A small self-supervised image encoder, trained from scratch.
Training: muon at rate 0.0066, batches of 128.
Data: trained on telescope images of galaxies (Galaxy Zoo DECaLS), 44167 training examples, 24.9 epochs.
Rows from block 2 of a small self-supervised image encoder, named by matrix and row number. Rows with one number within an expert belong to one neuron, the router's apart. Each number is 128 + 24 x the weight over its row's rms, rounded and kept within 0 to 255. All counts start at 0. Numbers have three digits each.
After each expert's rows are labels from the 100 images, of 14976, where the router gives the expert most weight on average: "place" is the part of the image that holds the peak. Only what is clearly more common there than usual is listed. The data: telescope images of galaxies (Galaxy Zoo DECaLS). In brackets: how many of the 100, against the usual share in percent.
# router: slot weights (model.blocks.2.mlp.router.weight, 64x192, trained with AdamW), inputs 0-95
# gate: expert gate (model.blocks.2.mlp.gate, 32x96x192), inputs 0-95
# up: expert up (model.blocks.2.mlp.up, 32x96x192), inputs 0-95
# down: expert down (model.blocks.2.mlp.down, 32x192x96, transposed), outputs 0-95

# expert 20
router.40:140160135193122122116101125133111116127143109050140128121080112124103109118128101171155147094151132117128125139151072119127127162101108108128131118112128111123140103126105129111162192132149113143160154114119124151093129123107181091079094168123110152124129113095153100150113133123125157118
router.41:099120091179124121115127146123126158159138130099122132114157084172120143130108161133109102160111145126125121129115121101158114148119119142141101151143126122101152116111099116141096131100181122117120154136100133137144130149126129092159092101115097124128108106096119132152094129129070171118
gate.0:143123130142132147155115130105154142157161168083137142148109148122130125157087143107128132102139123105120125158121132109159124115175125085136101100129126092158112109171113067118125168115128139138117180156132126108172135122123112162139105112123111143120099168090152064141146139098171144139
up.0:147121121141129100127121142145146151155117114072132124101106105160148151113101151085108153117151167108118112159148123123109077091093100074132097126114118109148092109127105104157142141118147112112128132132144089121154129114123104137107111151102126142110117159100143085178099141131151141122
down.0:182174108106110144142145102133121133110088134116109112148099136130126141081097154087124132145123114117122114156155128107171128109150122097150111150137152123128061154138119113138098142127128142178125144141128093096165063141127139116161128150135134201117132139108150123167113103154131140107
gate.1:102131100168116157150145092111096135108150137085119100129114115102133108121109144134148098111167127143161107118121150163123158161131115122143132167076123134144110202094158141126081102129143160180084138123151113139165111057150141096107163143139171197111119129118117144158081130144098092115
up.1:137114168135150089097114131171146095144135118145167163140113134105128136079148099176097152150106137117091131149129079102107099108125120167118121096150164149103146084171118122126153126085121101078164103133117138124093139185119119150121127130132105084099150096120137125083174119121121133153
down.1:072169148138107132104130131116095142129124145108128131100134132131129119116133129135141100152181115150135081117119157156097131117163138158100132147100139105103129176115158148155096146061150113159143128136128125145144089077111103151160072143112137175174072142125069121165113122128140147103
gate.2:120148134141113148164099112162148135125105134117140171151116123170127127115113126163135117177143119149120175151082143076117111105120120119106123138119135176175133100136133161041133121117150160126108155140089117119147130120126101140073115167148094108142157126130170110129136102142164203154
up.2:142107188083130113073153135126145104130118129125176139137132143138132149112177157113161088163129093136123114112167167157123142149124145124134148114102105118126176131116144120120109127141116108143115153131151126127120158144108133106141106128099117124146109135104110147137115167146150184128
down.2:138117134136159146143109113117169127116137093125109151122147121190129118171129123093128101110143089147125104131146145192101139156106162111089125119104095119128157148140134077133119100198089118147103135115140140105129153112133110144144124112091130140127100183141087089119094152126156157111
gate.3:104104141101140138158159140117084126165105122118093125135137090152097111116103136125119117125112142145116128112106108159157161091095171121152136138150149123134097127152114117143104163124111149193121117140133145169130122142180128149134108126152130153101117119121155093140118137160162081147
up.3:133141107176108128145121132105153167117123134168125148137115182132159127167154160090149159131126119124163135136129152096130102156152097148149111122076099109087147132114105130112107093097113119095114166158162142110125119091087117124151146110114109083160104126135137158124162126091153148137
down.3:136109059135138120118151081117112138093125162131121139150113161131174146116156132134162140140121125114117130130108166089114142097115138109101135146163179095132127111141081151143125167143126103148088150143167090132139114144154143122146100162154103137112115144123144138149116121116127137106
place: centre (31 vs 6.2)

# expert 4
router.8:179179137157145132135124084100125125209131120139121113117096101110088126120102128132141172121113164148126127146147144124138143138130123103142100112188116140136153109127140097124148123094141147122141142111083128104109150121133121142143151157132116127142141103118127076139081149139114102135
router.9:151112143187156111100137168131164108161121122117121101147151098171171128171131160110146148112129121150125110143115141096170140128096130107099118133145162099157117118082098127130110149132158156119109133120097133100104113126106145134125057113123124101132133107155138087136097139132110145169
gate.0:164107095123072130138094146126155146143123134178132154099176144100108129124103130130120123180119136138156116137139132122116134124173163113146101077126112184113154166135123118102153124197111151066100129102141157115113171138163160131142102117179116144133114163123112170113132119155111176122
up.0:153150137117111122116132142107148095102139126138087145121172164172140128103138114139095149190125140165109160114152124118143143136138130140129121128142154128116175123137175152134147133126065099147141137103092132165091128156149139133135107119171125181119138119145150141134125136153104143108
down.0:134126124114114125166138117139097087101110161138104107127150117123141106094136137105112113127107164127151134095130148127145113122119117120169137176122131149155093160144155100160115145161114170140172167142124138116148120140146155166161148145128161110119090130138143133119095123135122134143
gate.1:149146116086130168145121128114132102078146129140099143151142110110103167126169094123087119098094132107110103144079119141117108141142103119123129145161119101144152142100100121091105114126146141196180128129138130082097117118114097160176153115120088108141126105132123122101149121104134119133
up.1:104128122134129162151115146141089091105131122125121157138137098131136145116122128145082088100129081142119133119114139127115128109099108155173096132133136136126115136086104110171134150123094157158132163138125126094117119104167165139142141155118062143113108132120122109121148114152121106163
down.1:089131109145077144110124161149140148151137154137118146128144102153106137151144171121114153134120074133097151151117126128115093078138103128132132059137136098123131127120135130140094176141087155155134123172123127144117106138180115119126149179140066115117155158127104115100151124110091137146
gate.2:117178140106124136089155165112128121123142113147135116140120122132109155105135194107195179116094119112138154170093134148122149130053129114084150132140150109153139130142113134132087128158092154136140143127119115116136142153112143108172143140125118112149149141144134117111127134104119117159
up.2:134160145129118138122126149116153122131180147163117122123140131085132130093134181123141211100130153124143107120103100177097135134088143117146115123150165119133136153094114102147129107123146154107137122123162153104165124105099154129155111172119115105137124116132156137113117118074130113147
down.2:112132109151148094151098116105158109127122140139099121116114102115126103144093115150137156160128132153098179138092121137126135135104119130095160139152152138190122174127145155096105082140081137159101096140089144087119126168154117112082174147167131121141150116104117087105113167150133090148
gate.3:167091066139154156160133121145140116136148157143117127099142108124108073112109121135139117114149195172126109116131115095165120121149131108116145123141157111184131171198113111095125179095113155072121154123130120111130191155129132152105151147115094118155093114131150141118130136118126147110
up.3:123153166114111124111133081146151101105112106101129164155113134135153143153157075159107136147168138149138161115148126155114132146072145083131104106145100136137126126096139098148127132134176099162096139148120139084132117125098084130124122121125130103099122160124117110070145111138149150079
down.3:120146164120144126124134067135156120102116140133134125132149114138152144146102126151103138112131124169113144138151114156107138086083178097082092099137128106149134131087113114168113129147191082111112119149115131108144140129107056150119095121146127093115143140099115135097133098124166126124
place: centre (46 vs 6.2)

# expert 18
router.36:102149120138148115134129149073174134133164134099151105139121096131101138149188143153142122106128109123121165095140117155103158105128111150134155101139117148124172137115116126113098154175150100129142132142097142132105184145139108124156116114097098102144124164089115097129117157109182128111
router.37:126127149161153185141155112154140149130163112141134142151114088117104125155150134108139147126147099111141148089145137106147129151161125147081134136140102076114160160150098057175124122120129104147166169112114090161141136138080104138100163139144122107127151109120095076156111122104143134142
gate.0:157108096139108103167086179107158169144117158116108104152123119095108111151128120078095115081104156149121093154149132132122157150148129084137112130139126115128175100123126123088130116136179134108124111148131156164140171158125141112118123106134138122164135119123109163124168080083117166145
up.0:082159144122118139091145146146162140107108095155130154130104106149124144146159131111151120096119125121153151112152106127100135101121110116138147103147143110133114152107125170146092127161134143123114179141132141106129118071127154109143110117132123088156100144097150153154113168135138061116
down.0:129135119157138131075129103101145106157128110113126176139125105111109133142157133105140159118140086153150135139075124179128136089100165153156139087111145135162148090121138171153130164131124077085097132155103112087122090105097077113119128133109114101142090143110127130119112148082145085095
gate.1:161131107146139121113118097127128149133160098104091161162126142110126117135143116094117121091140147118139104141152122109114161143121103138140152104141109116097117103112132118135127162101124124159157112128136115143129148105132161095121082126143139097117117151116144115126156114107154113109
up.1:097115152124115136147142154115117113118085163152172100090142105150139130123105138159146142160117121149133157109103135165142103121138149120118109155105141150156137155140137133131106087162124126102086138117121132109124113133122090170136172129114112176142148105147107137132093154147107143140
down.1:115154107096119143124133102122144152085117179165135170122176104156090125090132112139170118132148059124098104125113152136128149181126135137099172120128185144133101135125127125105142135151120131136100133154130135141111106095142123135164122101129091105167141138091107111138112119139107135137
gate.2:120109163138112103138135161102138064086100092161107137110136094125151092122122116127129130122132135102160137142175121157127120149146132171136113120133109095109133150152124159158164147160134128127089130138100158105116110068106148157132118103092107171124098139121148142119157177100162135126
up.2:149132140110109085158113195090171084114108114154110140079141093133174113115115143115104132103129127093184129141134110165133136131166093123122124080115109112111137147148143133114143155162141144125101110150100136165117119119108154149087097084117166154102104155128150162132124140110145178128
down.2:135141134087160144195121140115164132095124152125116114156161167115172070118125126124132115147149125152112139144189125152150151124151149165113085114161088058097143116107175089137116139121163114120106093107123134110131107109137124131116131110135078154087117124140120108134136097150127163102
gate.3:085121146102153125132168137127122130132184148169127137115153107158101119152128119121141135120105184089106138130133140187109116101100148159130161140108135093120109124122140165117101145153104102176151120107127129136130146118094165089121103104141114128116135120179115129109124148086157140127
up.3:103102146121142123125128135139150096160154159103163141124130128145158118149153135163165176125128090179106129106074129101129132152150138182078120150151142096136104120131143133104111101176133126132150161162113102098145125089143169164115156100139107118106125135172107152122118123142096131143
down.3:117157131118098114139112138101178183128174196145115092116121116165092114162124122101075131103151153110170119191138144161099132115110157115102098076122146089135119101132154112167115138146168144141171107124103134153143149100099132094154141135153134122095108093155101153114106101142131133143
place: centre (32 vs 6.2)

# expert 1
router.2:126107110127119157175190130121139126093111134119109113148142132172122144104154135095150138158152121127135119116168122150137180141123187121118143109120189144096111128136153128146064118088165130160163165124135163127155093124108117112160124110136138147140126135125129101098146108142151145153
router.3:113125152131104116156115136098114132130112129128134119155152112144109163113152116125158160159154134114132126072180129154164160150135164094120103153128151116092103141092129123156090134100150077110141190120139137187136160127137129055144155108131096128115120174101119093142086112123167145188
gate.0:122136133130133137077147141117150151114171152134182128099171154085123153126096133120154161105059126114107113159091150137125149157160091141160140142132122163103168144117069081101165091139100119169161069115160115136117125133121140097157120103117108131102129124123127131101154150136146170135
up.0:123144118133132135077137130131115142131140147113146118095190133117088113122106157120135158110065134085113139115099160133094123149206123117156149117123135155082152106132082096125142104126119134147142091072150131127094148118108158126154115092136110134122128135096118156105156151122135151134
down.0:132119140143112159141154140125134100115148113126153116137112158115088179122130143132116150176123103124136144140091114148157076141132099124151090111141127114158126145172152121134149155138165152089146155106148108145100139116105093177131111141140117089173135128145108107137159118106150187083
gate.1:099111115134096137144098092111138140126133064116136136137072133151106109098099163106120096092161161154103139121140109147109147123161162090118156106158115101155132104121133122124132112120128107179121126133098132102161106158157081115132164125149142148131146133138149127141087112127118101142
up.1:152122118151102121131119117122136097137127088112135119146078102132118129086108114164152168115139154163113158121137086158127123159123168118106126152121130109135106147118138143118182128143132130143149173129124133105141145134116144136132096138164097188116104123113135149132096165152111155117
down.1:164100135189122112125185117105118071120162078176122128135115127152104081093104120121156154107147156147145135160136082170124139168154162101131105154113136112127154085190156113193127115110114156131141119127130109094102132128126123155115138094125090129138137134140119110119115187127078146078
gate.2:113140092124158095132157106172128111120147101198128156142104150120112167103140153108140134117141152117120140156121143128109111089120113095164117095136119107103115099143085140127133148148131158160117104146134117100157086136129154112154095124134123116130163155127131111146117121090122134119
up.2:120106144128130099136156114104172177123152133156144117111109162158093113141111151095145142130169133115123137154132115102132134089126092143161126092118140092134119115159084112128147129112084133127122111115129127143122116153118196134137123110126103137130151169139110100134138164134143134104
down.2:133135131123116115131123137123158165149124147148091144098128151130111135121136112087158166151157128103090104100121149097131190147105107144143144101130112126088114137173115139119114120141118107158111089126096150105102120130114199107170114104098150137141097163160101131144134127181123128099
gate.3:086155129145149118113134125118151102158103142098109110129109109116130162129148156140110154102161114120112112138103146078153143103106137077101120103126127082105123165111097158158097109135178117142120121147103128098131134102075098161148132121146113144118094101125089122174121145140153164144
up.3:122116131153098116127125179155118160097114138181152108105129114125101130147092118144146087171156105139146125110124097162155155130137110149118140096142113192141127129146169160100095121125123133099138110091102119172125132140087147134131167132159101137144134163084143151114098150135135140121
down.3:140086118125121134119145167117133142131084177147143138121140125132099145139137080133120109144135086152138091120106129132129127113137113200131122122113129146134176118114147091068108121162118127119121138106123141157106107115110135104123185153122157095141147166104123142143141176136142097122
place: top centre (41 vs 9.4); bottom centre (40 vs 9.4)

# expert 3
router.6:167102151092145128180158109097136166146115121090114120095106135155151163177133120130111162084130135103141109093141121091153168115151090149134130117116138167114142106117144110147111147130126133122208127122128084097133137117145158128149139123157175184117185141108138150193150096108139126150
router.7:162135094123150113138156102085151166139088114061133111137109122123127117144110137112149100107109173146154142085163100126113157147160123071125144115107158128136117130126144109138109165164149129093110143139126142097152106159167166073138152106155202170124154140123131078171115103162128086147
gate.0:139152139121124127122143148153103110127095176109143109151129137134124110080143121151120136123136123083124152160154123126161103108086120116109110165161114124126090200099126110135120105113143112150135110124134105141134122161137084149112113139128137191150124079113106132140121132162132169122
up.0:113149133115125127142122124102127103160168090105112134105095106110117128161088181099158124145120109147128095111096113144104117129143146142159147131137111104124158098153123128115105128132123168103127156133144135156123142114133142151141131119123119086106125172141146117109148110096128115137
down.0:183165146173140151107115130156118134149119144088140134183081144127159133139130109119155109137133125090086114149138079090173173113097132129147097122176132087098098096114104135097152158083130102119105131137146122158140147146134162133111119087119123138122121152105134132142131093143126129148
gate.1:133147101127121159139126122116147172124168142140109133121139102122167163144064148125100135156135125152122106136143116103124086118080148099112114127100150134101098142110118127114118121111089152142172142153138106131152126082140142109160135127122101105135173101117114130083147067210116152155
up.1:128162109146105149140113155118120149147168131114126115120134098135166139164090148128113127151132135158144155155149099083141068108083176124108105111105164119121112131115138124126103134129085193141153125122157118136122123090134163117152125128123081131120146101148131174083136072166121150143
down.1:112099143146105184148131105109143114113141144122184107109140133072136117136107193102136117101128149132166152090118117115136127126119121169158102104098105181170139094116115104134116124119125154044102141148104170123154153114160116147125103116141145122144172109150124091134130099115159136140
gate.2:124123118114118151148114184165155149141091136121105150116129175132208127133132188142147074126100131099118132135118142116113116119103092074106129137145160134117139137131142146135118143118091139123105120086149143142153142131163122091138130116153156121088148145113150107147082080149143155132
up.2:154104148131115087149117075093093110106114128122155123141105082141019131138106083118111169143146100137153127136116138129131165142116170142139108139109109117135131166143123148127130118129185131132136128186117128120131098150147101149119116124122092157158082130154096136119133169136143074126
down.2:119156117148068123094113115141136122129179125088089092143090120120125130127123094130105171109133164090144104160166121101139129151109143128111128122123085115137166125133138148150137138124197122136156119140144132149151183141138115124120079129096156093104135145132120122105156136134161126117
gate.3:131200115164106095116159078099115087111132107138136121148110133119152147131153120082118123173122156120137140168129170075116137149146130147106130112136145110143118080130128174121157116120141130150117113179102114150121105165091163141146101136111117138125121124161133173099132106116126117124
up.3:115097124113143142129098154128123188146106125142139119145154160124102126150125159135137123102099105135117120117091088162129122159125119125152135170129089131096115125139085150161132127161119139116149122104157127100164202123146093142159123106116070117135124134141105077161139119163142092138
down.3:170082117150130138135098101121125150184131168160155150131138107132155124101109092086127133065147107110133084117161103129139135125121132078170106152143099114162138117138108126165165085144106116114141108149145158101144126129140102105169104130125136096149117118109104124152149127134132104143
place: centre (38 vs 6.2)

# expert 30
router.60:148110129155166105122115138090162143120116154107131112128139134084139139139119117112129139129124141146112162120118143121131150122198171134111121097150151162094145102147114127146143077125072134100127099086126120141098164163066144129151094129159120093085138122107160118066134096093137099135
router.61:132084147117131121125129150148128161146109133075162119144134117124151151138143119153126174179135158160161174103144086120118176097159157116115124109134144161104145099136110112166144120134124151115149113095092139124115158139098164142139120124172112130111140161099165168143129129159120128110
gate.0:158113142150177141139083116116083138152090105162111162125138115118100157122107137112083095123129122123112151151126151115150101087120090121167085137082112136164105145082111122118134093139097119159109126110148110150119154138146146109144124137155180136148088151163131182144117162118134142124
up.0:130137138121056122071118110117103069144164125081147140131166148123111133095122138155125153174129120166142106121113117128143122150174131039121117104165142144135126112150122155100125179147158107090152128113136121103094120108163116173140086163115123121109150140129112105142105098124084143140
down.0:111125084152118117129137104159153116141115116128168137115130134099145113083113144170123156132162121120133115141173122151143150142147154081127133099101099135144123111178152099154113132129143150085167122150083101098133122165141075134119100108148132122137134166119130119122165116133140112138
gate.1:067137127128137079109143152158122132051140125118126091130154146150118093179138127124138138168103149138150090149131124109098129164115143120124119109170138115111130169162145133152143111118120129153146116117127154134109138139143125150117132133115131088135105134115129163130153105178136138146
up.1:150128133112130160138155152124130099097134121123152128147142093128123099110162095106110127099120103099104154083143130136170101165131095152141101175131134086156157094078132089139132147133113137125110113111121121116118092133128163125116149142123093170121153095154143121155135158078118113120
down.1:148142155158116089124127174173119106094126146188106149126119145102169124143141096081114156134128139175159120084151135113124118108131119151125073141099125093110102110121189136155141089142091150142140110115077098115140112156109151117126165159118125147115131113185136157112156106127098130097
gate.2:101118143120163114115111150133125114065160091126164157118136149132129113083092124169131125152124099133106142170096096092118190154161132107102129119131154126149153166126144146115130122187150127090116106122084156127104088095102097155082131138154133125122124153162136125112121066114120117125
up.2:106156102153157129095151129146146131106131133062119120173123149126147130119096166136148170119107159116094104124133095160098122089102151152119164164177137153132137133185097092136133127139151164120163116141126113090093151140119096129106094116135123090125135122104180092152136154155137131079
down.2:089107082150120138125141117105113107116126102110150140156137109138151165146142116123109104101136157109103170123119108144108099105101127144136086162143128147164132102175109142070119122115116185130112103131146116109109123138154106105116135096120149113155144131107116137127140186098162101117
gate.3:134109113124155074110136151133150106108117149187114116118144146111129100114140086118125107154133138174190127145153145152106138136121107134155155114073084134117125137109178126138110102177105122094129114093132107146097134114136132144074128147139132135129099149158124161104102116136100119095
up.3:121136144130101186149127105113115150151141100073150144136121096152131159144109177142116132100116129086066148113107107092153115117132156116096097140182178132150141120147095136113140156081157141158118137155114151109158123142130131110170134111125121128102151109093139109152151151115154149159
down.3:148121146109118101116075164163108134140131140138112117128102141073132109143127145136178113178132120095163094181126133125143146138125152110154122108077090118072096167122116123119117111174129148157099134133151114130128139105147167121110100147142135138149117168136131164110106147156098136078
place: centre (98 vs 6.2)

# expert 28
router.56:148156114129152108138151102087128128086109092100114077120168143113144121128138141072110124107127174149140146078156113128114131123137153105155134119134157143096093133128147080145123108130155124131161160110126138124115109136108099146168093154151213136150109124097149104073129130135162077112
router.57:160118089119117099136185103131148119094133116067149114110119113137132126134151128135117140138141126121147147095151100111133136094161128115104150133124160121118103128158117082094129134176164146143101106117153089103150159141110109125099105139168171124104103133155158051165141089127182077129
gate.0:151141114138136138152114114103126089112127106109140147159112119100137161166109118146143161129099152106096098147134132125156134120120124167175117109173114138117115120149107139139140150140158103143140166181117136123152146189099118111146098127133099127142107155092112116108176153122112125138
up.0:136123116117102124153145122123155168134120125164126121078129142166141110132150127110094112149151104155151133111087131150114115144138095098107138168084142086147137135109144120058115128127106174156125102092137114169126065053146166136112142133110168120136136118136139152113108117132128194107
down.0:115161128144106123104137138111121122148104151152149156135142147156138182093148078107161127134179087139103133137097134124116145161155164132133165093170092124134133116103117133125147132083165062120100119132179120153101153082134098159100100108127096131157156166100103089145113107176104131144
gate.1:078179139159137119068084144123172120122096105111161143138129137099189143148119112115139156159150137137134155154138110138103143130113101127104121106092143119148134100134124152160104126100119132080067169134132121121102131120099123147091119108139146084126124119118149151126117130101094138125
up.1:112120111090167138133132132157128123127134130070110112138112109127100096144123108200112121141096116095109119165130118120124142124134117146078158132159138132103148133171098090145139119095108127121175075149132145133089144171128122164157137128114106125111112118104110124129155124144156120125
down.1:115119126085148155116119146178127129204127154092156147135113142134113138066161106143133140141145107136146124165122106062149149156106104119107124148157105130157088126156079163065179133081127145115112154161139114135112135134148141138151119114121103143129109152134136150124146105153106151119
gate.2:160144135128067125093149141153124132089087124129170123107164144161126144114148109129126163142132144148148128124141118112165144165125142090135106087117125121129170132145134120162128165107130118112137144145140124134125154101118133148162133101146092111129128183126095134145126076136171156150
up.2:109119117147141105116141081132153164170104125078148090128113138092153122192150156115155107098110138085130141113139092151127118116174100130138139122105119106105113096145121137144116165125146138100148115131138111103152104092106137104127129124146161119110103100114123115105125157100140105111
down.2:120099172171139145108137137109119140153122094149150142149092128154125120127157126116104147109126121128096130166119099102137124094132112158143104105140126107130142064143175139182140091103128121159130095119129101149099123144148120136120137122130087146141111127140070138174128157120129099069
gate.3:139147108116109126132097114105164107133114145076139090100113155098145110131136139156077145120117162138163145119119119143143113151096144099103101159150088122168111122091109060126102167112159162096112155138144124103130107097121123168117143136103121145142105160137147115164105142131123153133
up.3:094143147164113127140152166122130143147139071162122127128146124145142110107125141179176145114155115125112167108117096119118140128151132154114183109129159131115136114154143130189122088120086098173119096109106140191113114113147155072136129100153131106120138135101141161105155128137136113145
down.3:131132127129119118160100125156152111167135095160123139118160133104138164096122103107105115109138109128125092120087152158125088117116087147116159120127129122143131098116091137103154129110127152164148107131141079201105155142126084162108136141128140104185167104108112115112135117137150135098
place: centre (33 vs 6.2)

# expert 6
router.12:147088149118111125108140136143142168101105161160127132156178150160098162115074102137086143127150143112144180131137137152162156141096151106135125167155118169110155151119110136174158107143117109094144150125140144171107138153116154114146089104114118123151130141140104176132154129126078143128
router.13:154106104116094147132143187131120100114099115136151133145162162119118146107134088119094139147129122141148128123148127105135165146118124126145094119132125148111157145111138122165133130139110089160118156106111124167106145183069151134160113132131095175153136161113144163132131104133093172129
gate.0:116084119119108130112159165122084099120112128125121127118145171141189146116134152115142104127113106138173110141110105124127170152147146073149113099164095176133147102127131127131113167167133119111111147142125127126114136169130093162090122121108183110092139130101130115139112111121158124095
up.0:183092107092122148119139182117094088089089124129078092108118176111135138131143117095134149141095149154131161093105108171121163128170175134127140188209122150137161144145096110104137175116122105115151106133113146134138116135121128152157116112104141203109172126092108129149071122099150090122
down.0:197117124098153170115135174100120109137109155151113095094137123147107126167125129098130142130138114172138144096129112112132126120122175133112164132188099117122131129142117124069111138102137126128150133135129107128153112073138132118157106147086131151131126129127128078113105115095156158122
gate.1:172118137172117141123162122141170162148165139118165134136125173126160155097133117102137138108149188139112116141129131148141136125155097115156096113121154128117136133134104147151105144127161114154131142145122122120128110121182114101093118131106166124142134127137144102174133157162123141112
up.1:146108134091097148169117107111144115122121145128123159099131070160179052148108114132111102079111121112146167108156130136110125098075119145082128118105138112146118187147149123144141136160126119143134133149143129123100158151162137154101099144138138104143166109136148111095172122137104112118
down.1:111115130108123159146090131137138140090122128174151127113133085130124077116121124131160126098119135132152173103165143168110111103076120172105129149105118106156094131136138161147081152193128143118113110160121137125133161118162102111116182110125148172173136112124120131127154143083115099121
gate.2:096093146143166106131156047143122175110108101158180149112130081134174109168119081122108137112136102174098082126152165110144120088113159124168107127113157098096119102182134141089143137085121134138116138123107159125148137092157131165102142112109137134132123164130134112122105143107156146132
up.2:125085131093164126117105130106127138122133114200087148100146104114113134163113127136108138170100132134130117112109159119135126130104096181106092138096097135149142162127158142119149108179083123159109144109129149141146147134127127128089148141129147128150111124159106119066129146098106140113
down.2:126102151089130101111152156173145146135140098156094144112176106095097100119097168135119145142108153128146134096106130103119123145104136190096110118129117163147140200132128163113116123142130125141106145104151137186157126123143118136146143145119122139148116153138120168114157107080134164107
gate.3:085110160135140101126116106071141134153129153114154121123088060134092136169107132129101179125112131142152171142112094140116130075102161126139157147148123102142121082133122127121082137136127175136143160164112153128113113103126101142084091142116195103141113120136125141133120087124140138153
up.3:122117109115120137128174107149149097103127074107139120118118120192158151133128152090074115151139164113106118134151094117103129152164151137136130103154098143143136083108084125145088149138161119135149129152131119100125104144155151130198098146101135081123134145118113103097142163140154104175
down.3:137165142147130109105139095149122140092097106104162142117125130144192101117120147094100118111133117130123123159119171139129134137135123113129123101134102137116134099066093109146070109143157094155124133161123104108125111129113101107125113145072166063091139101132150078141123114158137117102
place: middle right (27 vs 9.4)